Weights of a small sound classifier.
Model: log mel input, norm layernorm.
Rows from block 3 of a small sound classifier, named by matrix and row number. Rows with one number belong to one neuron. Each number is 128 + 24 x the weight over its row's rms, rounded and kept within 0 to 255. All counts start at 0. After the name is the row's rms in percent of the matrix's.
After each neuron's rows are labels from the 100 clips, of 14976, where the neuron reaches its highest value: "band" is the frequency band that holds the peak. Only what is clearly more common there than usual is listed. The data: short read English sentences (LibriTTS-R). In brackets: how many of the 100, against the usual share in percent.
# fc1: MLP up (model.blocks.3.mlp.fc1.weight, 1920x320), inputs 276-319
# fc2: MLP down (model.blocks.3.mlp.fc2.weight, 320x1920, transposed), outputs 276-319

fc1.606 108 [131 145 156 102 134 170 152 172 110  72 153 117 148  90 102 159 140 135 143 138 117 130 117 167 157 141  69  94 119 112 117 137 113  86 139 142 131 110 128 160 141 133 124 141]
fc2.606 107 [163 145 170 163 130 157 149 151 106 125  95 169 115 156 119 123 142 163 123 152 122 116 115 144 133 139 114  92 111 128 123 128 111  83 111 133  96 140 160 108 103 113 124 111]
band: 2000 to 4000 Hz (95 vs 25)

fc1.230 087 [ 86 118 131 133 164  86 126 125 120 154 116 162 137 112 114 157 118 142  87  88 121 130  86 105 148 121 138 172 121 126 150 105 156 146 189 111 144 176 126 106 138 123 104 116]
fc2.230 086 [125  61 158 116  88 118 105  88 157 104 125 128  66 146 126 138 105 120 123  62 120  91 137  97  99  93 104 107 129 153 137 128 150 102  80  96 126 110 151 131 146 145 142 160]
band: 250 to 500 Hz (66 vs 12.5)

fc1.232 087 [153 116 153 128 126 124 107 138 126 137 132 107 150 118 111 144 148 132 120 131  96 127  94 143 140 138 149 138  94 144 130 114 112 119 132 114 145 156 151 128 114 140 128 104]
fc2.232 088 [140 117 186 164 147 141 146  94 144 108 111  86 144 139 131 150 105 157 123 147 124 140 136 146 141 114 133 104  95 142 106 117 118  83 138 126 150 121  96 146 166 112 153 166]
band: 250 to 500 Hz (65 vs 12.5)

fc1.250 131 [142  94 135 142 127 146 148 135 124 111 107 157 115 152 156 123 150  97 136 114 116 128 168 113 106 133 187 124 124 151 129 147 115 152 147 116 137 126 152 106 157 123 117 164]
fc2.250 138 [117 147 101 110 137 158 116 157 114 111 123 128 145 120 113 133 138 147  89 129 118 107 134 166 105 137 121 121 118 118 109 131 161 134  76 116 140 103 124 162 114  99 174 142]
band: 250 to 500 Hz (55 vs 12.5)

fc1.397 065 [141 103  84 132  94 108 124 186 124 123 125 116 136 140 114 159  91 159 140 140  90 187 152 105 116 149  75 131 166 127 122 129 129 188 194 130 124 117 116 107 113 127 183 105]
fc2.397 075 [106 172 154 125  93 158 123 106 138 128 103 130  92  99 158 157 142  90 151 150 149 134 162 144  89  97 111 118 133 118 137 118 145 155 141 112 132 147  91 118  92  97 101 112]
band: 250 to 500 Hz (100 vs 12.5)

fc1.707 113 [125 147 103 161 178 144 132 154 132 147 110  66  80 103 106 111 134 135 125 127 138 120 156  94  83 138 151 123  99 144 110 147 121 158  91 142 118 127 128 176  97 103 128 130]
fc2.707 113 [130  89 144 119 159 133 133  89 133 133 132 163 155 163 145 146 117 133 127 104 137  93 141 140 128  85 109 123 153 157 127 130  85 127 148 126 134 156 101 107 155 119 119 120]
band: 4000 to 8000 Hz (60 vs 25)

fc1.506 122 [133  82  95 157  86 133 137 126 126 100 139 198 142  95 156 139 109 116 105 146 110 152 141  77 134 111 107 149 107 172 153 101 186 159 120 157 115 101 136 121 150 166 125 165]
fc2.506 123 [148 121 136 145 167 139 155 178 111 123 126 139 121 162 143 113  90  99 116 125 166 172  94 146 135  90 109 111 124 128 138 158  79 189 129 113 114  77 150 155 114 162 122 142]
band: 4000 to 8000 Hz (83 vs 25)

fc1.133 093 [139 153 103 162 132  87 179 149 129 122 137 141 128 139 136 111 114 104 131 128 149 113 107 128 129 138  87  99 134 116 177 119 174 123 131 143  96  97 117 107  99 123 121 133]
fc2.133 099 [133 116 142 118 155 121 102 108 116 147 142 155 118  93  99 108 140 152 146  89  98 137 115 109  92 156 123  63 131 130 137 154 128 155 104  95 106 165 125 113 140 139 113 150]
band: 0 to 250 Hz (69 vs 12.5)

fc1.380 074 [116 124 110  90 149 145 138 106 162 124 101 130 119 116 145 132 148 151 113 109 137  79 147 116 149  93 155 132 105  77 179  97  95 126  96 162 125 135 142 133 159 137 118 153]
fc2.380 076 [ 82 150 111 143 108 126 123 150 146 107 161 108 101 139 159 184 126 147 132 121 110 158 154 111 149 140 142 165 150 121  98 109 132  94 158 141 131 113 166 113 147 104 160 123]
band: 4000 to 8000 Hz (65 vs 25)

fc1.245 076 [102  96  90 104 128 135 134 133 137 154 140 112  84 144 100 155 119 113 160 116 123 155 114 135 119 109 159 154  86 168 105 130 134 149 121 116 134 132 126 137 152 142 123 139]
fc2.245 084 [ 81 136 137 148 149 147 139 125  89  92 129 140 143 159 141 118 189 141 146 122 100 116  95 125 105 141 156 104 169  93 137 121 142 125 112 142 106 130 152 132 128 138 125 147]
band: 4000 to 8000 Hz (88 vs 25)

fc1.589 115 [112 154  92 126  93 127 141 127 122  97 155 109 109 154 111 129 134 146 153 130 136 152  72 146 109 138 100  85 124 115 136 114 139 110 150 164 127 140 117 152 144 170 144 122]
fc2.589 125 [112 118 106 145 152 142 127 104 109 120 161 125 146 130 135  97 151 125 146 140  92 113 123 109 141 135 162 163 110 144 127 118 129 108 127 123  94 112 100 168 110 147 155 142]
band: 4000 to 8000 Hz (99 vs 25)

fc1.697 093 [144 115 102 126 109 148  74 188  98 139  91 114 115 111 126 187 134 161 150 114 118 105 188 149 117 175 129  92 146 131 161  94 160 139 132 145 117 117 138 116 117 126 167 133]
fc2.697 084 [126 157 139 180 123 124 150 123 119 105 142 162  89 134 180 142 152  87 121 142 144 147 110 104  99 145 153 146 124 115 129 117 131 150 140  69 135 142 176  60 112 152 119 116]
band: 250 to 500 Hz (100 vs 12.5)

fc1.621 117 [163 122  88 134 190 109 106 151 157 100  87 120 141  89 144 137  88 167 137 144 106 124 118 100 114 174 129 151 139 124 141 132 123 141 126 150 129 113 124 142 104 141 139  94]
fc2.621 111 [149 145  94  92 116 112  80 136 160 112 119 169 141 164 107 116  82  91 181 155 101 122 108 128 158  97 154  62 147 121 143 153 146 138 125 117  91 168 117  95  89 126 106 126]
band: 4000 to 8000 Hz (100 vs 25)

fc1.61 116 [175 108 108 145 171 106 108 137 141 126 163  94 136  62 105 150 139 113  94 104 110 151 122 123 109 113  81 102 109 161 123 139 141 158 101 130 126 135 111 125 158 143 138 123]
fc2.61 119 [145 134 110 124 183 149 121 133 133 132 159 111 123 137 130 119 133 113 107 134 155 162 131 121 146 151 162 107 115 145 167 121  90 167 143 113 107 109 176 153 140 109 117  95]
band: 2000 to 4000 Hz (96 vs 25)

fc1.514 056 [ 88  52 107 166 122 111 141 140 107 110 132 129 110 131  85 183 146 131 124 109 119 130 153 143 121 112 148 102 163 110 157 109 122 114  66 144 122 157  94 119 112 117 108 115]
fc2.514 062 [130 149 113 160 134 160 130  99  65 114 165 163 130 101 144 139 151 104 147 140  94 129 205 140  91 138 120 125 107 114 107 116 109 194 116 134 165 127 133 112 133 130 170 146]
band: 250 to 500 Hz (68 vs 12.5); 0 to 250 Hz (31 vs 12.5)

fc1.125 109 [101 152 144 130 119 117 114 118  97 153 125 151 113 122 131 119 126 102 130 111 119 123 140 176 103 111 117 138  70 146 176 121 118 125 135  78 128 105 106 111 158 155 149 165]
fc2.125 111 [144 115 120 127 153 136  96 112 148 172 104 166 110 152 115 138 113 101 121 144  85 107 146  84 119 125 153 117 153 100 123 152 133 101 125 117 116 127 110 126 119 143 115 133]
band: 0 to 250 Hz (87 vs 12.5)

fc1.412 069 [174 138 145 122 138 116 150 107 119 107 143 128 133 170 104 149 151 120 175 110 133 120 130 159 166 164 121 126 129 145 115 151 147 145 142 133 166 154 114 168 180 114 161 102]
fc2.412 070 [114 125 128 129 117 164 108 159 109 123 140 139 120 111 122 157 162 206 113  80 135 125 118 122  91  94 127  81 160 113 124 116 140 103 101 115 128 120 145  81  82 118 101 125]
band: 250 to 500 Hz (49 vs 12.5)

fc1.617 099 [118 131 122 118 132 110 121 105  78 152 149 139 143 101 127 115  90 114 131 113 130 135 134 154 138 138 127 151 140 143 130  63 159 159  99 175 138 101 127 134 150 143 180 133]
fc2.617 108 [123 103 113 126 119 152 168  99 135 181 101 148 146 131 176 137 113 135 103 119 131 187 124 142  89 117 104 145 128 120 131 167 142 124 143 115 169 134 154 113 137  81 111  98]
band: 500 to 1000 Hz (39 vs 12.5); 1000 to 2000 Hz (34 vs 12.5)

fc1.553 094 [107 143 103  97 121 137 103 134 133 134 125 114 109 111 164 115  96 171  90 129  76  97 113 126 136 153 131 118 161 130  94 164 135 117 135 128 143 159 135 120 143  98 110 106]
fc2.553 084 [129  82 155 109 112 139 103 113  88 148 124 121 105 128 118  98 141 130 148  62 158 129 101 124 139 114 108 105 127 119 126 131 112 115 139 108 106  97 123  98 143 157 113 104]
band: 500 to 1000 Hz (53 vs 12.5)

fc1.487 116 [ 93 127 134 103 191 136 105 105 135 133 172 135 133 151 129 131 129 134  67 108 117 142 128  96 106 136 133 153 133 112 131 127 146 110 153 133 127 100 150 103 122 139 129 150]
fc2.487 119 [102 103 133  94 109 119 127 148 132 145  98  89  87  94  93 109 148 170 150  88 121 134 122 155 142 114 112  91 116 120 114 133 184 133 123 120 104  99 151 140 122 100 136 134]
band: 2000 to 4000 Hz (66 vs 25)

fc1.496 083 [124 147  90 111 121 123  78 137 154 126 148 156 115 117  99 168 153 114 121 110  85 114 131 163 156 116 127  90 128 147 132 139 153 150 149 105 173 130 132 117 149  81 165 133]
fc2.496 080 [119 109 132 134 105 150 136 166 109  88 128 121 140 156 158 140 131  97  98 136  53 121 154 103 114 154 106 112  79 173 141  94 126 145 106 111 141 131 135  56 116 126 139 104]
band: 250 to 500 Hz (100 vs 12.5)

fc1.239 082 [104 149 125 115 150 166 134 138 149 136 126  99 138 125 143 133  71 153 114 136  78 136 130 133 172 106 168 121 102 149 121 128 143 107 128 150 101 125 102 104 184 120 118 138]
fc2.239 070 [121 113 118 139  94 132 134 105  65 154 118 130 108 147 140 102 117 126 139  67 132 130 143 112 136 119 138 154 147 124 128 189 124 133 146  78 130  94 118 125 111  87  98 160]
band: 500 to 1000 Hz (61 vs 12.5); 250 to 500 Hz (36 vs 12.5)

fc1.705 062 [120 133 147 128 147 150 116 137 154 152 103 146 111 125 133 139 161 118 168 139 119 104  82  94 108  72  90  71 126 145 124 123 166 126 129 128 176  97 150 148 120 132 170 135]
fc2.705 068 [ 88 116 114 107 133 148 102 137 122  81 183 157 123 119 106 137 130  91 103 118  94 142 152 131 105 117 139 154 161 100 150 123 119 127 135 103 160 145 134 103 142 130 123 152]
band: 2000 to 4000 Hz (70 vs 25)

fc1.399 105 [105 157 103  70 130 134 137 132 120 136 123 104 125 142 111  94 131 118 165 150 135 133  36 111 121 108 126 143  96 119 135 119 109 141 147 161 130 139 101 128 156 136 109 101]
fc2.399 108 [136 106 128 115 132 143 174 143 188 128 125 153 107 173  96 165 138 120 121 131 125 131 108 116 104 128 138  85 143 118 124 143 125 177 118 137  55 142 113 102 128 128 144 130]
band: 250 to 500 Hz (100 vs 12.5)

fc1.77 113 [146 156 114 137 162 176 125 138 118 126 144 142 114 112 199 126 153 142 133  68 115 103 128 175 120 132 165 124 130 163 141 113 115 107 148 148 118 117 151  88 111  89 152 134]
fc2.77 132 [116 164 149 127 123 154 117 112 130 147 134 111 135  99 106 137 154  93 125 177 123 100 139 117 160 128 134 147 129 171 147 145 155 168 104 107 129 146 186  75 121 120 156 182]
band: 0 to 250 Hz (73 vs 12.5)

fc1.666 138 [119 108 144 154 137 129 154 161 133 158 128 116 118 148 122 111 140 127 120 147 136 113 116 154 151 136 151 113 123 141 117 108 118 131 169 153 125 148 125 148  67 126  79 117]
fc2.666 132 [171 103 144  81 105 155 162 132 145 154 118 118 130 103 134 116 123 121 147 107 138 182  77 146 156  98 131  84 135 129 145 106 157 186 131 104 145 142 122 159 118 136 181 134]
band: 4000 to 8000 Hz (97 vs 25)

fc1.472 103 [110 121 140 163  79 112 162 166 157 125 115 132 134 125 144 122 109 113 141 124 152  81 115  86 110 142 149 126 151 138  93 107 114 146 149 116 169 135 132 128 144 133 138 134]
fc2.472 096 [115 142 153 113 121 163 138 146 110  99 124 132  87 156 124 107 131  98 122 132 122 134  96 141 101 153 194 150 124  94 123 112 151 139 106 161 138 132 136 154  93 110  95 188]
band: 4000 to 8000 Hz (99 vs 25)

fc1.83 112 [124 173  96 124 134 155 124  86 134 125 136  95 137 100 142  91 110 128 145 171 131  96 117 126 152  92  98 137 132 121 125 147 140 111 122 166 112 186 111 114 111 120 159  95]
fc2.83 117 [103 110 186 161 142 114 162 143 151 116 150 114  97 117 137 159 157 112 153 119 111 170 140 151 111  97 131 123 126 168 129  87 127 135  98 130 115 144 130 112 128 100 120 100]
band: 250 to 500 Hz (46 vs 12.5)

fc1.241 068 [120 135 120 126 111 172  91 137 120 155 113 119 123 113 109 139 119 200 139 116 104  55 163 100 102 119 153 128 127  88 159 125 121 149 145  96 151 145 110 127 122  94 109 125]
fc2.241 063 [109  99 102  96 130 138 155 115  98 116 121 132  62 138 141 151 138 143 151 166 145 126 109 159 136 110 106 134 116 126 138 157 140 173 143 128 161 146 130 150  99 144 141 147]
band: 4000 to 8000 Hz (100 vs 25)

fc1.518 108 [128 126  85 152 134 132 159 118 122 121  95 165 113 166 138 110 110 104 115 128 103 104 188 141 131 182 177  63 147 157 169 161 144 118 156  97  84 133 132 106 115 183 131 117]
fc2.518 106 [144 104 149 141 137 114 174  87 154 114  97 154 103 140 124 122 144 114 101 104 111  96 136 131 140 121 158 143 138 120 139 179  98 138 131 129 110 136 146 102 140 164 167 127]
band: 250 to 500 Hz (93 vs 12.5)

fc1.48 114 [118 102 144  71  98 120 121 141 131 136 109 126 133 138 135 121 101 140  69 133 139 113  97 127 125 142 150 134 125  93 107 144 127 138 108 150 174 110  97 117  89 130  97 141]
fc2.48 105 [162 106  85 103 141 140 153 133 151  88  90 121 132 136  95 146 113 115 120  97 141 161 107 129 135 147 131 171 142 127 166 129 168 137  89  70 113  99 128 131 138 141 149 127]
band: 0 to 250 Hz (99 vs 12.5)

fc1.75 082 [103 110  88  76 148 130 152 130 133 107 142 160 138 111 129  96 129 139 178 143 141 107 118 143 142 142 158 139 118 144 156 148  79 133 129 116 101 114 124 163 116 146 160 138]
fc2.75 077 [114 154 132 121  64 134 136 115  95 134 119 166  72 140 117 129 108 116 157 151 115 146 125 138 147  78 101 113 141 165  66 128 123 103 110 115 115 147 111 105 122 137 146 108]
band: 4000 to 8000 Hz (100 vs 25)

fc1.699 077 [148 149 121 153 144 170 121 100 176  72 124 159 114 173 171 158 104 134 155 172  97 132  88 123 100 106 127 123 142 126 149 157 136 133 123 138 126 106 112  85  74 122 100 123]
fc2.699 068 [126 114 135  94 122 112 145 122 110 137 114 181 159 139 137 115 108 121 160 141 124 122 127 174  91  69 114  94 118 128 115 134  90 117 111 133 109 119  97 157 140 178 133 117]
band: 4000 to 8000 Hz (100 vs 25)

fc1.109 091 [138 108 138 126 126 135  92 107 186 131 146 153 137  91 131 136 146 141  89 145 115  83 116 104 117 101 106 136  70  96 130  87 153 143 125 115 123  99  92 107 139 144 140 140]
fc2.109 079 [ 91 128  98  99 135 155 118 106 137 157 104 154 128 125 128 127 126 170 139  75 146 115 139  90 112 123 134 140 185 115 130 184  99 119 134 151 142 140 125 154  99 131 137 103]
band: 0 to 250 Hz (98 vs 12.5)

fc1.610 139 [ 75 142 137 138 160 136 113 103 108  75 101 135 123  98 176 125 159 124  85 102 133 143 127 117 133 122 147 132 110 147 142 122  80  82 156 150 101 128 106 154  98 107 136 109]
fc2.610 144 [109 112 118 120 120 147 125 169 130  79 122 123 140 146 107 152  85 104 119 125 114 137 146 148 146 153 117 142 157 141 120 102 122 136  95 113 117 141 139 111 108 107 145 134]
band: 1000 to 2000 Hz (43 vs 12.5); 500 to 1000 Hz (32 vs 12.5)

fc1.94 066 [136 163 108 134 116 132 121 146 129 152 141 100 137 109 132 161  90 155 172 103 146 180 111 161 158 131 179 144 122 108 121  98 111 141 129 145 127 111 123  91 123 120 138 137]
fc2.94 064 [140 103 188 100 115 154 135 150 134 121 120 154 109 109  98 123 178 116  89 140 119 155  84 154 141 130 151 127 166 136 153 176 104 158 131 116 132 135 166 151 133 174 123 137]
band: 4000 to 8000 Hz (65 vs 25); 0 to 250 Hz (35 vs 12.5)

fc1.709 139 [122 136 153 107  99 156  87 105 126 129 113 115 107 103 111 133  91 130 101 117 166 100 119 153 159 145 149 105 104 143 183 120 119 110 205 111  92  90 110  94 159 111 157 108]
fc2.709 135 [122 149 150 141  80 136 132 124 116 118 120 118 133 132 161 125 157 118 115  76 107 118 135 103 125 181 171 154 143 135  90 114 149 129 124  91 138 134 134 110 147 120 137 154]
band: 250 to 500 Hz (99 vs 12.5)

fc1.535 054 [153  99 124 114 121 143 112 158 152 126 167 146  95 100 138 154 174 131 136 138  99 103 150 111 135 121 159 155 124 105 117 141 108 121  90 107 135 112 125 105  92 159 132 131]
fc2.535 053 [132 138 123 112  91 153  93 114 107 127 123 126 134 126 116 123 133 144 114 112 113 116 104 152  80 153 139  95 126 155 151 136 115 133 127 117 131  89 108 155 126 105 111 114]
band: 4000 to 8000 Hz (94 vs 25)

fc1.596 054 [156 131  93 146  75 146  65  93 150  96 154 104 142 123 129 157 161 142 127 146 149 127 116  97 130 123 102 150 123 127 155 175 141 111 204 112  92 126 142 157 143  95 132 124]
fc2.596 060 [120  99 150 121 162 117 106 121 138 130 155  99 119  86 111 117  88 101  92 139  87  58  95 116 130 185 154 138 149 125 125  95 167 133 119 141 155 164 105  98 150 144 104 112]
band: 4000 to 8000 Hz (92 vs 25)

fc1.730 090 [157 163 129  92 126 146 123 114 144  97 144 123 118 100 146 167 149 169 121 106 156 124 137 164 144 142 129 121 125 109 160 146 122 124  84 153 112 113 124 125 116 130 114 144]
fc2.730 093 [197 148  90 150  99 111 126 128 150 115 104 101 132 121 122 114 125 161  80 171 175 172 149 147 144 128 158 155 172 166 156 128 117  79 139  94 153 107 146  98  99 141 143 149]
band: 250 to 500 Hz (33 vs 12.5)

fc1.223 097 [135 148 140 125 125 141 134 140 140 122 124 134 121 161  98 126 103 131 100 104 170 104  91  96 162 124 123 116 133 145 124 111 107 115 149 137 133 142 157 136 142  82 137  77]
fc2.223 092 [124  71 131 133 108 137  98 123 143 141 119 144 131 169 110 137  68 111 126 137 144 124 159 172 132  85 135 121 122  83 114 142 109  91  94 138 109 141 103 157 120 118 141 137]
band: 500 to 1000 Hz (38 vs 12.5)

fc1.752 095 [107 151 148 112 116 155  93 139  90 129 127 106 108 113 123 151 107 170  83 101 128 112 146 131 170 163 137 145 118 142 117 146 151 113 183 154 113 101  93  92 159 114 100  82]
fc2.752 087 [105 129 134 129 115 124 128  95 104 109 132 125 120 156 133 129 164  97 142  49  96 105 143 140 162 125 145 104 120  97 110 136 134 142 156 107 157 135 123 144 153 119 134 116]
band: 250 to 500 Hz (75 vs 12.5)

fc1.304 124 [104 182  81 117 128 153 129 102 139 131 129 141 140 117  68 136 127 142  98 140 166 147  66 102  82 112 137 143 123 117 106 139 105 162 162 131 143 160 158 147 142  99 114 112]
fc2.304 117 [123 112 130 135 150 151  77 162 159 114 140 119 120 132  84 154 138 149 137 159 148 135 162 152 130 113 118 101 140  95 113 122 116 131 128 134 127 139 137 128 163 145 104 102]
band: 500 to 1000 Hz (76 vs 12.5)

fc1.363 099 [112 114 131  95 135  87 108 124  90 135 141 145 123 122 149 157 116 165  93  95 137 138 177 138 129 147 111  90 146 151  88 100 151 130 129 142 120 137 146 122 126 157 135 107]
fc2.363 109 [112 155 122 131 122 103 118 117 114  90 142  99  85 120 158 102 141 101 157 153 125 122 106 109 148 138 136 153 165  78 148 143 140 135 160 109 105 142 139 135  83 146 130 120]
band: 500 to 1000 Hz (52 vs 12.5); 250 to 500 Hz (39 vs 12.5)

fc1.597 074 [135 149 103  65 131 127 161 159 129 128 169 139 151 117 152 124 160 146 103  97 139 143 120 142 176 138 120 102 158 171 157 146 172 116 160 154 132 145 106 159  95  99 109 109]
fc2.597 074 [153 154 110 112 151 132 122 146  84 102 139 108 161  94 107 146  85 127 116 117 116  79 143 171 150 116 127 123 125 157 124 139 145 121 157 116 116 118 119 134 132 114 110 116]
band: 500 to 1000 Hz (94 vs 12.5)

fc1.256 087 [145 108  92 139  93  88 115 160 149 121 173 167 145 100  75 123 111 110  86  90 119  88  63 111 175 120 160 144 124 105 208 133 102 113 143 118 147 154 114 179 103 154 131 131]
fc2.256 094 [129 118 135 114 146 162 142 148 139 158 154  70 114 121 136 120 129 127 112 147 156  90 134 129  80 200 113 115  76  89 121 132 109 144 159  96 129 106 109  95 102 117 176  98]
band: 0 to 250 Hz (100 vs 12.5)

fc1.27 098 [129 153 126 125  97 113 113 124  93 145 101 126 144 182 159  64 111 138  71 177 149 103 171 105 112 127 133  90 120 178 183 142  92 153 139 141  78 116 151  92 127 107 127 144]
fc2.27 096 [ 98 121 163  93 100 109 121 125 127 151 115 127 102 106 128 110 146  96 180 113 116 115 181 115 138 129  93 162 136 144 130 142 124 127 139 148 117 145 171 102  95 205 137 120]
band: 250 to 500 Hz (79 vs 12.5)

fc1.122 089 [117 126 140 108 140  97 130 121 101 103  79 125 126  85 157 126 112 143  72 128 144 117 120 114 137 149 171 112 143 106  75 119 154 142 186 133 124 125 105 121 168 129 119  86]
fc2.122 080 [155  56 174 135 124 106 159 102 104 141 153 119 100 105  64 153 163  77 102  86 142 105 132 155 130 110 150 131 147 130 138 115 107 131 151 112 139 120 115 141 150  91 120 128]
band: 250 to 500 Hz (87 vs 12.5)

fc1.678 110 [147 124 105 161 141 136 137 125 151 128 147 144  63 102 127 145 124 135 118 158 109  80 140 148 111 134 141 110 167 150 136 140 167 120 162 102 142 110  81 132 183 122 104 103]
fc2.678 105 [131 124 140 115 138 135 183 147 136 168 122 148 164 137 120 134 166 110  84  99 112 156 133  98 130 133 175 111  94 157  89 147 104 142 159 154 106 130 134 116 141 159 139 128]
band: 0 to 250 Hz (100 vs 12.5)

fc1.435 133 [114 143 117 106 112 151 127 143 159 146 125 118 135 103 156 132 144 115 129 148 165 115 138 153 176 126 130 139 108  91 110 175 158 123 154 169 147 146 152 103 122 138 102 111]
fc2.435 130 [154  94 122 167 104 137 159 131 118 105 145 115 156 115 131 168 121 135 134 105 138 104 113 116 127 182 128 135 131 151 112 117 100 166 136 108 112 156 128 126  92 125 110 115]
band: 250 to 500 Hz (49 vs 12.5); 500 to 1000 Hz (47 vs 12.5)

fc1.333 112 [149 155 120 153 115 106  84 130  77 126  98  83 130 104 155 108 125 136 108 138 132 143 142 118 139 131 167 106  95 131 130  93 149  88 153 107 105 134 149 169 135  85 115 121]
fc2.333 110 [109 130 148 146 108 125 137 128 113 133 139 137 126 146  98 112  80 144 111  95 124 133 145 151 128  85 125 175 151 170 111 127 117 107 179 146 132 125 148  90 158 139 123 166]
band: 1000 to 2000 Hz (44 vs 12.5); 500 to 1000 Hz (35 vs 12.5)

fc1.178 092 [114  95 132  99 109  68  88 156 122 138 136 125 123 100 143 152 137 118  98 140 108 136 157 149 164 127 108 139 135 126 134 105 132 113 131 114 139  59 146 141 133 109 147 127]
fc2.178 107 [150 148  36 174  90 137  84 140 148 101 163 117 135 144 129 176 126 178 115 138 130 140 169 138  86 135 130 149 138 164 126 133  90 176 123 135 115 154 102 132 136 149 157  87]
band: 250 to 500 Hz (47 vs 12.5); 0 to 250 Hz (32 vs 12.5)

fc1.81 092 [117 116  99 123 181 112 122 104 110  80 129 126 128 108 140  96 139 123 152 115 122 163 142 137 164 140 101 111 122  95 173 141 100 130 148 130 126 128 159 108 148 173 126 155]
fc2.81 094 [122 151 153 138 157 101 102 143 134 134 161 122 153 116 124 154 109 133 171 135 130 103 160 178 107 145 102 158 154 111 128 107 129 122 134 106 119 119 111 157 162 131  64 135]
band: 2000 to 4000 Hz (92 vs 25)

fc1.403 088 [115 154 128 141 128 128 145 189 135 136 154 133 145 128 113 177 106 112 133 128 159 162 124  88  89 143 126 117 154 129 127 117 121 111 167 131 109 115  87 139 114  70 122  95]
fc2.403 085 [135  71 147 104 111 119 111 105 117 152  86  98 122 166 124 139 130 116 114 128 127 137 121 184 101 114 107 149 104 116  86  78 129 103 152 169  97 170 131 110 130 134 131 119]
band: 500 to 1000 Hz (70 vs 12.5)

fc1.87 090 [178 109 158 119 132 133 141 118 157 174 104 131 110  99 120 142 113 121 112  89 132 172 139 194 113 120 162 164  93 150 142 112  92 123 119 169 100  89  91 115 132 131  85 128]
fc2.87 085 [113 121  88 101 106 117 120 135 117 167 111 121 142 131 124 135 127 127 133 153 114 124 133 115 112 119 150 145 105 123 109 148 101 164 102 163 149 143 114  89 109 125 147 147]
band: 4000 to 8000 Hz (97 vs 25)

fc1.110 070 [126 115 171 103 167 134 149  92  84 135 147 142 116  96 146 157 108 134 123 126 110 128 197 144 148 106 129  96  78 152 142 131 123 126  83  84 119 108 164 128 163 161 149 120]
fc2.110 070 [126 129  97 131 170 128 163 137 121 116 135 112 122 131 122 107 126 133 150 144 112 118 142 124 176 122 103 153 156  94 115 118 159 126 170 150 115 162 144 148 168 137 105 114]
band: 4000 to 8000 Hz (98 vs 25)

fc1.722 089 [123 120  98 109 129 102  84 121 112 165 132 144  96 172 110 151 115 101 166 107 129 122 198 162 140 131 106 137 111 138  74 135 112 124 152 126 129 142 132 122 145 148 116 167]
fc2.722 088 [126 126 141 134 148 160 110 164 150 150 142 157 148 168  74 118 155 125 120 151 126 152 133 165 114 156 158 112 120 150 142 114  80 112  93 149 110  95 170 136 176 159 131 102]
band: 0 to 250 Hz (100 vs 12.5)

fc1.530 130 [111 111 104 108  96 133  70 155 170 132 117 132  97 152 101 108  88  83  79 119 113 133 138 145  91 187 120 119  90 128  82 121 138 134  99  94 120 136 122  94 155 157 126 133]
fc2.530 121 [138 141 139 131 156 117 127 160 117  94 147 158 137 104 122 139 141 109  86  99 108 153 125 115 131 142 148 199 114 149  99 133 150  81 126 114 118 118 170 105  98 151 109 125]
band: 0 to 250 Hz (88 vs 12.5)

fc1.231 103 [152 103 134 138 101 130 127 176 160 127 121 165 135 124 114 141 128 142 131 171 118 147 111 154 126 106  90 119 129  97 118 173 172 103 121 140 147 159 148 130  94 121 158 134]
fc2.231 091 [154 145 155 138 107 143 120 149 125  99 123 162 148 163 166 122 133 112 119 147  98 153 121 144 135 166 154  99 145 128 137 135 113 143 128 132 133 138 143 120 157 120 142 124]
band: 4000 to 8000 Hz (100 vs 25)

fc1.249 124 [123 140 125 163 111 135 119  95 122 122 119 137 123 174 135 116 117 161 103 146 178 153 104  75 142 158 149 133 168  98 155 139 132 166 134 126  96 117 114 114 145 133 132  59]
fc2.249 121 [ 84 101 118 147 144 117 147 102 106 162 127 182 114 127 135 155 134 166 124 116 109 158 117 129 158 123 136 123 104 101 115 164 163 114 133 101 116 143 149 123 138  87 138 118]
band: 250 to 500 Hz (55 vs 12.5); 500 to 1000 Hz (36 vs 12.5)

fc1.173 052 [141 119 117 120 148 116  98 157 144 141  81 101  81 164 153 101  97  95  97 113  68  47 112 150 123 141 136 131 102  62 122 116  99 133 157 106  89 134 153 107 140 170 170 172]
fc2.173 059 [134 147 118  82 105 104 135 117 134 112 179 135 157  85 158  89 117 117  96 110 123 112 153 137 103 171 150 169 144 109 162 163 114  95 125 148  94 119 177 122 108 127 121 132]
band: 4000 to 8000 Hz (100 vs 25)